Weights of a small self-supervised image encoder.
Model: 3.44M parameters, 32-pixel images, norm layernorm, activation gelu_tanh, depths [2, 5, 5], widths [48, 96, 192].
Data: 101725 training examples, 24.9 epochs.
Rows from block 8, named by matrix and row number. Rows with one number belong to one neuron. Each number is 128 + 24 x the weight over its row's rms, rounded and kept within 0 to 255. All counts start at 0. Numbers have three digits each. After the name is the row's rms in percent of the matrix's.
# fc1: MLP up (model.blocks.8.mlp.fc1.weight, 1152x192), inputs 0-63
# fc2: MLP down (model.blocks.8.mlp.fc2.weight, 192x1152, transposed), outputs 0-63
fc1.786 094:132108145147131136130121108136098130127128122129151065138115149124097087095113095124113150071115145124111126104154089140155149098153137154122149136144116143185133141135138100077149111124098140
fc2.786 104:161126141126105114121131077109133095098114136148153093157154171117167100117146116125142134111120150117132121102142163087133163124137153103138092137118101143129136122159149153150146127139144109
fc1.787 102:145094141161111114129143131138136137140105085112102117121114150115138103152131125162146111156064108144148148111090173128116147097136118115087152118107118106113116135138143066127096126149073134
fc2.787 096:118132126080099158125136126133105087127085175125110127118127109112119145094089094093127145145158077158118132122128134120126114097091140128095176112167140125146137106115179124121132117176123137
fc1.788 092:141129166102148132081121126148118115115118137138137140124143106111110117131144129108108123145118136152079116111124099175151115118142112122114139171175086114101177117127092103137123128114112141
fc2.788 091:156105124122116153126081098079099103129128139140128122144120125149134145151078134073136130144154151126123129140141172151120145175139169118108128111123104143141138164097102157105138119121142118
fc1.789 056:136104123124105128114139126112085187159126093113145127146124103134148134110135131141152126079147155129121109142112119125131121091148109112137106137131131128157156140157148118141132163118121000
fc2.789 104:135135137136126139140114134143097133104137160134162120151061113162110116126111127110138142141116123129138122153125127143131137129133147142147143120124138154158113149130134122143127137117148108
fc1.790 090:178096126158125122143139131142176116104177172111138123123135136095142163094127106106139124141108140103079191126109085124133123134139175078113051112098119132134154113086136125111143155155108147
fc2.790 098:115143178122109121110177164134128138136142083126139146118167082135128141078145117118131122090097132111139193181101127131123135112128177130131097119128148100126108141089108133125128093172119118
fc1.791 116:124148121140137112174123175134115158131071117160113122110082109122093108099108138124105094157138164115114150124146095157111142131137122167150128128161121114142179118095090111109094086164140134
fc2.791 108:079091121115125119160097123125080112088112149102122103126122113118138147118113131112122130077121092152109157104112168137099112174169134122126124136104105122169112140116152129109147145150107098
fc1.792 107:156121135164160139145143116124162096121109141144137184156088110115105139120141122163133126172102123073115120117124119140114092132159127128137101151140124101151138124105145118144175110055183135
fc2.792 105:122166145149152134109116153179098123162108129139120129125094119127129152130112140147155103144121155121142117133120130123136165117088150164116135112127157151132133139135093111151106136169122119
fc1.793 081:138110116126097133125143105135122059155144108088139107144163092147123111126135130134075127176146140123131127119129116141158138123089166164136142130095118139182179133104118134130153138086132094
fc2.793 102:136106155127122130104114129107159093112142107152152134138093136146086106111121142126117142120149140133100118132160139125145126140125114149140137130142161151133140119122087121137135123145109147
fc1.794 099:080139134169129162107115133184122115120176127150115128122103144156160133112083120172145123144148138102100117119154127102094139137131079164117094167112163138140117134115135145141187128140147112
fc2.794 103:176146127150116079112133194073104143105160135102140137095150129142103144088153099153109137118117134114134111124103132121101122107125148152137139127147130140101177133111138153101079133122129123
fc1.795 117:105135112156157130082088134101153103109106144127131086101106141120148098181130151138135115133161117146139144121170131162116132174115142115205117154132179153123171150080118111100140113127160124
fc2.795 111:105152098116113080144124130140096130140125124155099088148151142157143114117153129092140144163103158129115142090160137141156128155132140116105100118122170117118142077119108115096119127136141117
fc1.796 083:139127067072115131094142142146134176105142136129163134121120096153146155133092106129125149113140092133131113157103116180140149113126081134152162119135148118119139178094116156086132120151130130
fc2.796 081:148096080115102116129136151134146149134179117144116107120151116125128102108175119093145123105114126100133164108148132125121112093155104129102116118106108108134138128128144104120087124163160124
fc1.797 093:107141076090117156102123150172108128124126137096154168121130107098076117112154150111111131169122124103198114110136127159111105105134128160148137140162128156138082135118108117103113137135130145
fc2.797 097:147147142127093162159139105120138115120164150103134116130165089140094132135098129124143111134148105126174188129127145150170094107118175097123141099099121156131162127163115088142134063065128148
fc1.798 101:142141184126074172129116109136123158135117108100140101136108115150105160127170141131165127127127147113121114138113088118130145126139065133171099132102117118128136139089141093133151121139146151
fc2.798 097:086137155112157162151135151163139147171185119141161112157112120152094132100102096082106110126072152139147153104133113129161127121105153105123148120116147101150115121107116117124140121153130134
fc1.799 090:115170146088124142123153124152101140120111108148128156166158127147113098133093130103120111111135119130117172141119173161103143121144118172109122169135142068097139137152160116124090148122122133
fc2.799 094:081130102139164155119060125127123136103161126176143172133132157136121163131125164126133123157125116112115138125118153106083063161144111131126139111136133133140158129124097159126117140111123136
fc1.800 097:115117151069144161106148117147111153127130139142103095125133147163114105109130123134127142115126158110095127120104107135126145118133126140060108098168079156159149156115143122153139116161082127
fc2.800 091:118161152152144145095156139140125118096125103132145146141123127158165130139119142113160158172128173126103150128114169103118131127121170078151087141141116163083113153094161122108154108114149137
fc1.801 108:158051157139166112114109150148166155093129136169093086117172127145127117148138151128111147112101086133129131130136148118119128144135180104152129149123165174124181137192136161124113094065126125
fc2.801 098:158119138139106166118118075113098167135113152113073108090167123116112152093129162151127145136097096124125114125119103151120150164120081111082111131100102120114111149162102156122126105110145111
fc1.802 121:144201138131147116171120141138088147091107142130077131122193115143152113146092162087155124148101128118156106122149110129119106136134131141168079145148133071141136106074164126139127110149134139
fc2.802 116:093089148146129103154107139137105150138136169094147109156084154116134117125098147146099096100132107149155142110132178108144126122155137126150116141066151124139146162133145123112155115117113125
fc1.803 093:111096131101123084098114097112148124153129104118128102095118116185166104133136117148123106109111120094130192145120132136123103088133175101141157125156154098146129099110105138112121077167100096
fc2.803 096:132118112140128151120190107136122126141141154145108113137131144183150127145088147112138091111133110154173124126098109173138113138115096112144104087148111084123138131143144162099105122143137122
fc1.804 088:105126116103161111116117159122107141139104140116186142142133139141136111135091130118153137148108087143115102119097123105146121157120102143178162140125139133105137122109136118153141107126148122
fc2.804 091:077091099111109139141091139142128151134094123125124104133169102098121082140131095118095115117131157083115141187121125134116125083153084150142115138142072112143132143097134099112161141148106121
fc1.805 095:146109131158120097094115140125127121138120119137166121112103076109160112128132140147115141152123119107107147133123134156139140114150097104110159184152083136099108140183087146104135133115138137
fc2.805 101:144110103138144113110128148127120109118128123139141148121127146136108132106103156133129140079167101158123122132095161166151117123102165131155123131110162117143187106130125137148113098158153131
fc1.806 098:128093129149153114115138106164112117138096163124136108128127110153133183117124145108096102143146111168106111089139141141167125126089129151106097128134159093105111158125102113073135159153146129
fc2.806 101:124153119145081148143103136108101105081183164114111134115144087185129109133117153132126124168147137137144128179100142124087125142100120104081137072149139085129135138116115105078136106138154126
fc1.807 113:118112157157142131131105097117105133141114163117132131105154126083132130116162128086110109152134136176153134165121098140113137117115110079149140124108183135128124147117115142132111095173107139
fc2.807 106:132163121146139168130128138136142122086155129111141126161092129134159115127123125096097112135155113148117105114116150121123120127161135121109180106088089130141092146097111156177075111123086135
fc1.808 091:168153142137091176103146104125122115095092172121131113127114135099128128176157130104131107119091129113131128152145117087156102150140094108102163119124123144140166162158108146142150129165101129
fc2.808 089:108080155158144146143123110130149144124133131155120129090167110120156160146141129147146110136124148131121140101109115135089122139141120125121118146092083122159149164096116097120122164131132116
fc1.809 109:109141146145127119130155138102124115165124131127147129108162147125118141154106090113058139137115123143170164106124099131078091115116084129142101154153130130096141120110080143076148136113139124
fc2.809 104:080096148116146155081067128126182134124167165169170159138134107146094124152150144126143106087139139095104161115082147128112142110125105156133156138134142126140146136140121168080107135098156124
fc1.810 083:129150143134098138117093116150110109117130157133168097144156077146109066144116106117121131128140200073135106155132124094112125177093112146110177139119140080110130107122112096131162147125167128
fc2.810 090:162130116204113161186097147145111128159142137124148118151176122161102116156149125125147138112114123189095102119115161166118123084105140092153171114135146150090125138125095099131110093130120127
fc1.811 091:112114123142126098116117137143112020113123105160082094114112162121086175133124104117111146101143147145117150124108112076146092100171115129155124117133115106089137129125122137164127116162148151
fc2.811 095:131145120094148116105120143079114136156142098138171144109129112131126115134140159131170134147123144108124127090152115129153128157153131108176134101130134100079140110101117091111096132131084116
fc1.812 107:166120102082117121172108125141108152120170159122135085153141131115122170121128101127113123172132111106109144112142110126096126141148115177082126142128092146093127125113114127145178119127040099
fc2.812 106:127125117115099120147153132122132128115172128081121097127133127171098107186146105149105140127096162136103132115170090141137108108075144126100099099128131100142105147154131152121101149129133112
fc1.813 098:132123122114144164130144086128146114109125132155120093104124089141106135108109110103161156053108092118130179138129176128092137141145136093154094137120124151139125169108114156079096129133078105
fc2.813 095:157131144124179133132102124117087112102163131182192089125125104124123111128120139101129133097136176137142136122118132113160127107128109128140128133114166131148129136132151145097116118140145133
fc1.814 096:133100102067165171135124103139088128153118117152066120147176107159107179106136147106114121146126127113124129138138109132166111097147144106130152108134148141143150127136113140124183086171155145
fc2.814 094:093115118114107123177150113149126108124110141114120138105151125117118122110135151119120118093129145146116168138162146159137152111095119108154112153096168156110114136130084125155111127138171134
fc1.815 109:132122127132124085171141075150152158142103143121128097102122146138093135138143164059097116111114116156140145153148123098131126150142118136128120161128154118109153121093137112150093113104150124
fc2.815 109:126162131126118144104111118083093140116130121151142149137190108114115094085185113095105177127108097126103117123139105144093093158104089128111134125136127150124110133133149122122077152136143124
fc1.816 094:152143118143128110139183149098136137099104149135123092071125120134135122110153102129110165147125164166109153163152146154130128148075163134118118124145173109098144115117096163134135134113107131
fc2.816 092:099122118099141135088109115152082118158123129106158132109163126086163133151111106141125165065113146138161158174139175110151174076132104114127143162131169145127167103141180122127120161145129126
fc1.817 102:133123178163157130129089100128085135117100140098139114113163116088124142184143109105115092115121117104162101089165119109128108131122091129120153152106128107109169122144132128108171105153141108
fc2.817 108:078146117126105100143123169120104129122100137115112122123157148118114109128156122110132130142141112088104119164100179134133072130125096168111138135120142106122133143096106139112122159106101123
fc1.818 095:145096110135090107092109115097146121148124120078173102145103133106150143124145156121136147084118144185074144150128136127179152102099121116101168116122099111124082155153162147146150135124110125
fc2.818 093:129095123107135160123173079117126146166163155100150127117136132105135086109098121146120125104071100135166176151121106114146105098132129109115151108125139144165120157108115129112115114123158112
fc1.819 113:135088141118117123142108139113141116155160125150151165146123120118131138100146083138143109174118139188151091171143144093110187114123103133083142134103166096139121122163134124110079100108068130
fc2.819 103:147120145114109125126127124149119126143115135091093157139107130098107142122129134159127118097118162119146080113103151114164133123128132150155110123079114120127129148152150116128119147107178130
fc1.820 117:099125096113133108129145079129151133149156121123096114109143100198103129110103153143124105130137149161123138137134142088111150124161118138141109185110177119109166154119121094133084129107142114
fc2.820 103:145110118137158136104116121094101117141119168158116109137161158147128123080148138157121164156105100092119109125155128112126084168093088129167110112134123109132080154149125107112132133187146123
fc1.821 103:087111145072148141084087118171136133141149137098134100103151115112118119147106176110145129149152121115138131141133110125152136118126136127153121148117161151144139139111123072128136171125142128
fc2.821 093:145118095122124161136104156080153123129150116148126123140158155151110084116146156157112149138088145090146131128145139139150122170127118146134125162143146144137109108101075145119092126109159151
fc1.822 106:166093107115122093147109121110172137107101150160130112127089147209157143140104199067114135105127113160106156115130127167121119110128156136137105163129182164115124152104098138146096101111161113
fc2.822 112:090135119132116144129102154116109146134115105114090111127192124116117116080129099140108140140114078127092100113120109115081108116101088151108138112157107102149103138149118116128116156148140121
fc1.823 092:112136088094169088103133112117154131150108102125095136125169138146132129151133145125155135101105132160171097154125121103119091122111162176136101104127129158188145129158093137110090104124135113
fc2.823 096:148120155115071123145132129104090138126097157159151151144103119111114119141161106149127130145100126150131185121170152158136154087129144103110128114154160176133129130172105163147123154192140147
fc1.824 105:145130092158125150097111062126164129123127127109116121158089108145100094118129090120123118133130128177125135103158136150119072124117117182113136173079109155183124135188114108126129129113132123
fc2.824 108:151137144078159146160117132135098106165143115123164114112100124159102100141163128120112116160138157111121162137129113112106122132132188109123101110168139111151144132140113115109154094106125120
fc1.825 111:175141130143150138137128161091192107145116145151115113152143137182121120110120133088129123125098129135101110126179108151101150125132118168104136134147122130084140160063152091141083091120161103
fc2.825 115:129130127100145117170142163144085093151127123129086133142170111134116120138051084137133110106100128142119124122127130148117148103117135155082124143154108116138154094097145110129174144170094122
fc1.826 118:128114166155069132142139153135110117110122169119091138160126091136133141113185086132142146128149100104143132152130113145119116144134120086082157101133138127103107121140145149175130118120131147
fc2.826 111:144141128115131130145125125147124165125106157122133095095124153115114060112141167152134146098122143165137156126087119144070107113121107109154115149158126140162160138158099077137153117134101124
fc1.827 106:149120115121129145098140131091116112150111175076106092152131154109104143101138159123153126161125126175123158122081107146136132121100093152155113112088155145155148133122156109170132122112116104
fc2.827 104:126165125125134127119116132135100133140136119105097112131088123141122116121138147092088142189106079165150140125168114103104103128174130103158127092160195107137128143113125095130131131089113135
fc1.828 130:157113142098125128141134107134094106154130172135105128099141129171090080096126167108132126176126165132165108158131043126172121119108114130149124136107156146148112137128139148111139135112119137
fc2.828 120:182103129202132154120141112153147109098117131138126104145148092126112118098080117127104184138129148130135144126127139145149088188122095118123095132111148098126116146140076131123117115130093153
fc1.829 096:114127135110099118151086138167098147146142119123155085107138158151149125107119147158121129085134145104126050110075181127088104131107142126166111130117071130113114113110137148102134125149090114
fc2.829 098:150090153141154104145128099185139114142180133124115141084150125114134117162165101124135162100100118062098140135145130107116129121144150122114106099135097150114095173100098163125108138106104145
fc1.830 097:113110126115105106138154075122126126133068124140082114127094112104086089114147096159079094117121155144164104134112106148133111114137139104144123093145106132141133127153169148092164094088133122
fc2.830 097:099126080099126140192121150102126145131092118141119129122128121125119121122138094142124121182120136134096148129107193105143165158149155128106162119128112148157125157073140101106118152121097120
fc1.831 093:144160119151113126106144152141141087051127140146148116090154158149161112144146118090129132093127155111155162144159107092154136147141070090091096131120103107118142126128171112116127134107139149
fc2.831 094:151144143139107150125129118107144131106157173123149178133161116126119109144169177191153121126127194122139138104135124129074132115094168129130102131123156103152097154093090128113121084127154142
fc1.832 112:122178127137149136115103138140150142168150142156103073138123095171138123149097151144143124116120131122149145119135128108090145099133109145168129099141107087139136147115086115117164116130125107
fc2.832 099:145128082141139156151148091158104179123147121141115122097106133148104149123104121113135092084089120128107179125143187167158110066088135143117106097160169116165130118151117083111139157147147129
fc1.833 113:124135111126087101186131139133162105078117111115124137122120124088107141146128123134110141108122143054120122159118170072180119126119149123102152153145113156129162112133139127133122122130115114
fc2.833 110:100111170139131121139125106134116155113103106141125092120116100136140136096094148089111165136113082155148125077158148121128128134121136148112079112089143153143139081148105135087150122139118104
fc1.834 093:156137111058098090092136111089098168146109143179136101124144060140095091154136108092131115143101142138102102091142124132150116170146113085122112146166161138148131091113108102162115094139117126
fc2.834 099:123124143120123131152111163143127094124150135137172126134108106145153109142157139132157141154096134127147097161116130147128153098111166122158098125137135098136100157155109099097074107130152126
fc1.835 103:136090109157129144125106115097138121146126111157106101110066145137113165104167106095119067131139120090091150149127093168183113142105139125113131176093162151101136156113132172096170150094144137
fc2.835 105:115143140159156121130100143115118155186105114146116135132107104133149133106129119138156136140139096133129134099151206150133140123128153107103149116151127180150116151125129143122125125124154118
fc1.836 094:123110110148131103104143115092156150156119139090115154133182127160148124187124197157092135112137122167115147114159130112156153114119165118119146114130112138183121147135115091118124115110152121
fc2.836 092:155111096135167137147153165140128175119181149150167106104156082149099126113158174122127117152107148111106139121158164144151123184128157141117152134121140125096089142134110117105118151150124138
fc1.837 108:132114077134114144151120128158130125036140160090120114109178162152120111137155140107082155113114139130120133141114149129113145105081080180153123105131123105200104118144102122117113104184108137
fc2.837 097:161075128122117118155103118096116151135119106097118093138111132132119111131107101177102097159159160125128140157095142096157113138135088140118160138084083169116139115130146174126134147107156109
fc1.838 106:163144178118110130139131081154142128118099130113176105127134137149110146090103096163078150114155087141107140100139133112152116108164148152117097113101089161165082154130153110141142110121158135
fc2.838 102:076153165091124156122133097137097125091128107150120108146121140097155150115110131112138162116121168156139140136085120160127140174082107104112129174120084128152104116123150153101151150120142113
fc1.839 101:122129116113116107109138132136139119151103155177124131056072082126142126159113095167090132100110136153131114096124093130144145127121121087158145097098117143157119111139137185135109155159110130
fc2.839 101:093097113124118116145171168163110170142117131129157148144117154135139114115147163114143138085139123153101132127145150125173110171154093112111122140125138102135139105123145071119130121154161105
fc1.840 114:163119135136102120115099131142043112115112107150128150141121152115160128138152144151127104158125117103132063084134148098180125141165119073105144150121035072098151114161133119100126148127091135
fc2.840 119:104152097101137117093100149094098144137162171113120117139113130125132096108173074114114132132100100133128148155126140102145102130128130133149142096153106116147140158166102118141122126113123118
fc1.841 082:155138105073159168125152113102153149093122129126174123118120133126118094149119159170141172131111152087106139149113140122102130093124128128170123141099104160158135113190071138132107116125119093
fc2.841 080:152109104128133129169117144151115131173147156115113159148141140107094120137168133149139126135144092062126150153114159121149126117180158146130136134130142166117117145176117123130151134120103119
fc1.842 096:082125115166146184124123154147158113081098160161135125090132145135139107123135125065140124147146111142131102132122087127106111120126132099109066150113169127145127129122092126159122104116153144
fc2.842 093:120097115124164116093139159143141123173120145116122153154166156151142120142129125145117127132121101167147150139111162176103126148091167122137147086107132120157154114138142086103114072093154131
fc1.843 097:134151153106114137125154140104168148099117078166131126116103110135141173147136100118175106122121117108140145156102091093124148124120124150138101135150114108124102146130152084139103142124118138
fc2.843 094:137151116109135145136127083123139123162099123160119101149131138173152113101163122127119122100099159159120128143118127135124130096112126146133115136156162123170123120119136124079140160070137116
fc1.844 096:119116171100082112142085169167148118126146128099120148092127141116119124136114132109151111134091138159172157086150123138120096132137071129084135107134099137087100116159135118123114097159109129
fc2.844 087:127139118096105160129133117123119153126170107147163128151139131113174103116146164098105134133145176136149144076116118106096138122130154099132178135108151159153157138094135137145119120151146115
fc1.845 123:114139118116122144131154121134121110118131116121108132121125125146059090152080138112107107114160138109139112083149129134084097131157087069144176172113122158163109141129087152139177129100139127
fc2.845 112:086130151124130131146118129174132148132114103167125180107130120139096128107167132162128151126116175110142137130133099118129130133125163142142121149180155125103110121125121106074135075109131107
fc1.846 110:167129184151150104099139168096144119179129111122108162147188128140131102112149144119129132125159156144106189121153155125183094100105130094160089100117168106151139105157114154150108108155132117
fc2.846 112:151106094092126142116141108080131138116130146156124069160173145147123127107145127118135110089144122139118131134100155169175126108147125097115130123148096150138158095134151128132118172173139144
fc1.847 110:126118133155112115112098133136103140112133123173138131132124109146066146141145139123147076122091102063170117120131131117133127133159148123107170168152132092116163108147150071124173126087135114
fc2.847 109:149124166151106184104095164132145125106135146123121121167143123108121105129134117119124119120120158146108135157114158119155084134140098143112129087122143115156143143141125129145130144137138110
fc1.848 109:125067152135165122102145140125132137098112135134113134126113161160165093149114137133106149116135141113116123113142142105172132117084120154138121089147119125125152106127154063131112117080168135
fc2.848 098:140117066110114124132111131104117124142136122078131087111110111126106146107122142073146126137116113072142135154159121135169133102130101132148098098108125097093181104136127104130148173172121133
fc1.849 105:100160127105131096113131161131121145125138112148092105124098120104110130104134115156095113143123154151142145125141058088127144135115097121100072130073145078100189147139100122154110114134069119
fc2.849 104:168150103134112148169104135131142158151161101133159150143156117143100104182112109104152162118101145082144119107098115138116135125158182139161113102109142147091092120129109122110128115132179121
fc1.850 088:129131097110138147144122148103067122149115116121126136130110135092113096145150132093166130137118161185146152117101120148133190102116069108157098143132152085140099126063092148118156137110159134
fc2.850 081:131146084195167120087142164111154130157149189089153168153118108099106101134130100110131177142115111112118146145102142142117171172126129107079122134122179106145167126164120119130124108136146112
fc1.851 125:166096137130171155119134121132090095133102147134133106125141097165111075144155173144150123141115130117160113156146059116145110133163111161164144161115151146141141135156113167146131134107140111
fc2.851 108:150114140170139151141118120180152148102148105147132152157151125133112118111124112114085140119127158137085112122113149145136085157132131121137112107075143129116165130107113139120135153117085119
fc1.852 071:146093134127137125102129087150127134137151125135148121115174129128135172084116110121109148183111139121069141132116062145174131114165165099138121117125097124162155130118147147125118178142147105
fc2.852 098:132120177136139166138114112131140147130156140137185130121091133172092091160116132102092126132108109148132149110122091148127137136121122148121131135137117177160142164160106157145116148098149147
fc1.853 098:129136107117133154137128119122121155127183127161164126125146079124121141148099110165148153110142126137145122130150156115154160125147131111147108136183115123122122096099137103151142128112125080
fc2.853 104:091117157127125112147145164159115112150111117096166103139117123159131098148146134107150107137136113150142126127137130124115118132177176153143132127087133174130119110135105125117117115125115130
fc1.854 121:146129138091139129114136133117136158170134153110147163121137181095135163105149141113138144149113111105139095158143162144173137135131118104107158121047101161118130107137106103146097153135102117
fc2.854 103:090136148129128107132118125119102150129120126105142140164133137120153141122161099093125143124097112097146141141125125121120083142117132105085081125120103097173097104106113157154130146139157113
fc1.855 110:157135128153113125069108120120082124156113105153110148123117115096108122153159100103119098129108117130181111150118111123098119141162145135118190119113173110096187126124077114063136144107162109
fc2.855 112:110127089075085139145156165148135131156115162100148148118134141115123105131158107128093123126136135153130163152167131130149137139186125109127127144141097183126107185176090109093121127133133136
fc1.856 096:120129130121129080155135103136097164132171159165138156127146188103142138117145153102103141110109103123105171117144134117096129134081131159129174122131182116162119133146139152121114122172117120
fc2.856 093:143141094141121128118118113149083096070163093132102087130138114120154137122111116166137086209135157143117164115100190100116109112122134156093123111143153127113109130092113145118160140116151119
fc1.857 109:107061042116139148126144144153127115137114123150170097153149132135142115119110122119115120100166144159104069145146141201131093133115153143121181147128119195164130130153108155109141143133101123
fc2.857 107:104152153144132133135104133141135139134156126125142128100189151115124123125125137095099128173103089137131113126161091146082099162150180123172153093124099124131145103100074088122093140145132146
fc1.858 117:162110181130122121134176151133139148134118131089120155119142143113120141096137091118098099163139130104138148122092133157116131137128172113172079112134102163087111117144144130127085095056142136
fc2.858 106:139178138142117124152145130116106113139135140095163079138137103141143159137144136086099151109132146105121138166087102132118114116111132112138140125117085140120113144158108111150128093105155140
fc1.859 107:172129148149144142086133134125145119121116158148135104090129126128132105149106091144111104105150120130116116124148136120161122106155092112113095124151094099131191164160140156097132137101138120
fc2.859 096:114106100119104168122159088100119127153122160098184091138143130139144131094134129132136098150139151110118170148109133120124140110097156119090151134104116075125140182166111151093104135107136131
fc1.860 112:093110148125102127125139123127142157188118132173138145120076148103165183096114083123095125149137101125146092117154149121118109127118115120084195123105154109150092143164090128158108122153120114
fc2.860 103:135112109120136132151124162111101163138126162108091133135130126074171106127152084138122107096106141117134128171089139145137141161151122099098124117136111143139140173115113138119138111126159106
fc1.861 088:121142102141134118132108149099101117144127103113107097079111132105113145115091113134106130102143136160142152171112163150126140101130148132164131129148147172133101094109109137126157090150109108
fc2.861 091:148123149106097149094147078079127121140136149095117085056122123113116155134130111119137131127121142098123087123163174117119147127083102128100117160137161107143066166122130100139143151124122131
fc1.862 107:133134144109150153195134123144146134150113149163180114103128168149119141111150158125154142124094143154088136093096128174115137154108138092163134122125133139152147132097163145140131098140109137
fc2.862 096:152105120107079109114161123123133111142132119127113121119153110121128120146071117160094126117128149120165142133119116115111101148105080100148130140137087110129147162114122084094119140104119131
fc1.863 083:149088168145126151126179122094167133152137145153113092150133140162099156131154147100155158116121095163113084148109131079149112108111130153125131127111107122134147160101103118133130159191121124
fc2.863 090:152104152079124182123103143147132118135182120127156132137167111132093103092152145127125140112104115128087166124082142134104118099121113178102106115108110150130132135110130095145137130122148120
fc1.864 109:171116116126162110109147155126106158151120138124122116116119128153137143113117101175117135104128141086093127141164126118069118145088159162082178139127145101136126138175110112146146113129113130
fc2.864 099:098115144141159142161095122137139166100100134092094139146118161145144102115131127132117157112123110139129126121115142135112142175172120105086127137155120123131156146103094130144126071147144134
fc1.865 058:128138129100123095104141153161106131129118128123105167126162124151127135155120128147125118170156099162087138128112096127134154138131097107113144145107147121143143132146142134123147149125105061
fc2.865 101:130154148135114144123127132135118133122153117144163141143055118156130091133118129112105147102125108145137123109138077114132123121107148136142147136151139164146134149123117105137123110105160158
fc1.866 101:157152115104092138109102113109144141143153096137096120125099172137164107130089126145134135155179145143085150130144115121097153136128113134108153150126096125142101138174128161140176124171161149
fc2.866 093:135135160159127093137147164183132108161122102124169101156163074128125125169145143101146184122122113133155137147101148101109124133117161145097116155124141135103129148188154126088117097152153123
fc1.867 108:117158151130123179100084127158128130103130148110104163123151109126139106142116143099099090150145125092135139139131147099123130149118110087137122162137142098127127138139123148128113128112132158
fc2.867 105:154106116161110155117143191120153130110134157077083164129163143162117125147131112148131137152147121154140080122191167162137116132101176090148126139178156122102141133178105107134099161143166140
fc1.868 079:149080135099141123100109189124116165132176143141139142060168104119144145144107105144124160133151119112179159119085132171138133094089139130164119125126140170100128135122124065140148162135191137
fc2.868 090:142140122127120120104107144117121129133154145112115161164135142154099129110121105083117116126090132102150121139102111130131123107127110165102148133124134155131148143170119110138084127148132150
fc1.869 105:137131115096134165139138148108143122110153152113052140117146155132128141097159122110080068141132122120140154143109149161139140121167112132104122134145145106135087120143139147133112134101158115
fc2.869 092:165098146146139171154181147140135122118095130110128121053138154157129120150135131129136165129103153091129155156125157143107114087120120102147130112122102135129073111109146123137137130147137112
fc1.870 104:113123122158135124135108168148109134132140129194060117141134137134103098117111119143120085141145116190133128092139124070155160114119101128127130088111159147168120117152120088131163165175079127
fc2.870 105:100140150118143144113134123137096107099126153139115102145139101106109113138111116132094169160106128122155162171082102128099123128099117119130135142140114105118092093155148120123135129124185136
fc1.871 104:127141084117139152133160119151121137131160108098113107095110118141176168132135112121132105131119160085115135135115133106079153162116109163120153136120082096139116122109114160083131109120147111
fc2.871 108:102121098115122117152138104150112137143123084134107093131080118126128153190141133128118103107079116124170131137154138144117136125116107160118149093094127165126120121141102112112149157120145132
fc1.872 088:155103129144161156094128120153166113125112159069112103175122196162163133106103152073137109110159112142121137107146142151133131133084123158134129131164136108189131135121097104167149128144093137
fc2.872 088:171153114103099130123125123093135123114177140106117069135160131130150124178145100124087150158115129062098111130160115124139111150148134101117148123137097123164105122171108093099151104145088130
fc1.873 111:154130145160156156138106125097152109160128144123104078132140122083138115139110102111141151150114136123110161109154140137101103128171146203146115130108107129151136102115150140088100128142152128
fc2.873 113:100092126112116119132130106098148124118099111140104101085103129084119094108142120126107154116109123120110136181134200142109110135137118116110116166153140159120151167144120099110125158136085135
fc1.874 094:094132158108129148170096155102124143104110172122156172153156102092078161130122142095135128135114138129173094127124156128155166142090153120175186133134125086101136110103118155181126122117160131
fc2.874 095:154141106153087153097083106122141128134126131109168175142114136151140079123145111146127159181137133103119135162135129109097183103080142101150117174099125117090170133138192123160105115132123135
fc1.875 100:160183103141102101136110145099161123117084099109146097153083169131140118101152124151139115146133108151152118108116147092120151136079095179163144112140093132098110107091157113150123135118079122
fc2.875 106:118099112109144109117112113120119108119143073182147163112108118111147121150108116105139124128105102099146126164136120170124147127101179120078118082147141094135151108160171139134129141153109130
fc1.876 093:144125112113126123093135169125127146110133124150158170105132132158102140155101114129067115109102117127130131108096115107087099117102131141128159137140134099109160108124095128100109117105170095
fc2.876 094:134119122094106130129100149143197107116176122136135108119146084144133135087126163124119134193148152128081136185128124116102121111182114122102107117114115088117152121158118087114138120141130136
fc1.877 101:166072149133175183120109104182171152124150160068134113161153160154134141115114147138159134158147095116123097179121107127137146094123142124226148085110111140153131134117156126130152131075149105
fc2.877 104:122133101126112159129126172100138112117148157136180136131155150176095085129114129127108151129124154139141130113124117125130167166125114130156140118121131150128155157117146136109111091115122135
fc1.878 085:174125103172111110152097133145142110120146115126128102116176120135112170145135149130165146094117110163149140152111108100155128186118145162087114130128147196134147149126104087154138124125180108
fc2.878 089:130126134157128115098164150088114147193145126087121110137100143127125089124175163122122130123133109135147136135141175105119122141104127092150136142135148148105122141141133145169122146165164132
fc1.879 092:164123117093118124102144128137106112084165158131156127161098119138111128142131119158106147123143103151099133108091124171150125116124103106138156130129052126159188095134156123105143142124122115
fc2.879 093:107156112096136158125095147106133151141180121147141145138155151132147138118159141102131140121125143175135131122099092129126088158119108132098121137137078108117166095099105118146121129082133128
fc1.880 104:149098157131173164146115149160107106164121143119105120100160156134144131088127126119167159144116130120084119145126104134129126087106159156117145096156141158140161101118146133108120139155103131
fc2.880 091:172138087151136144121145108106155129094136104150142132117174155168166116124125123154133184106146201108127162142079190149113091138107102123145099121113112110111129124135152107107151133114150114
fc1.881 105:090117120149108103108170133080111133129126129179185142102134094128102122103147085123125113116102164170109118147154141122173114104101135122063147166097133171108111092158115113149074111097078109
fc2.881 101:160113134113141121147100128115134132130130106139114124121113138102112145103089090156130161113121129104151128140129118170124166123116116145149095118112107117107121141138122149118137111151137155
fc1.882 061:109156141116161136136129150173105061114138140140145154147146144164099124139149127149146123136156107135126155128122116094155136147074124128143141091104148107147147128154119145125121162130136039
fc2.882 102:130138123121127114109130177123122100127148123144172131133052116124148102123140136139125122104143088140135119113130104117150103119127138129152163135155155129120130144122118102138125113125128137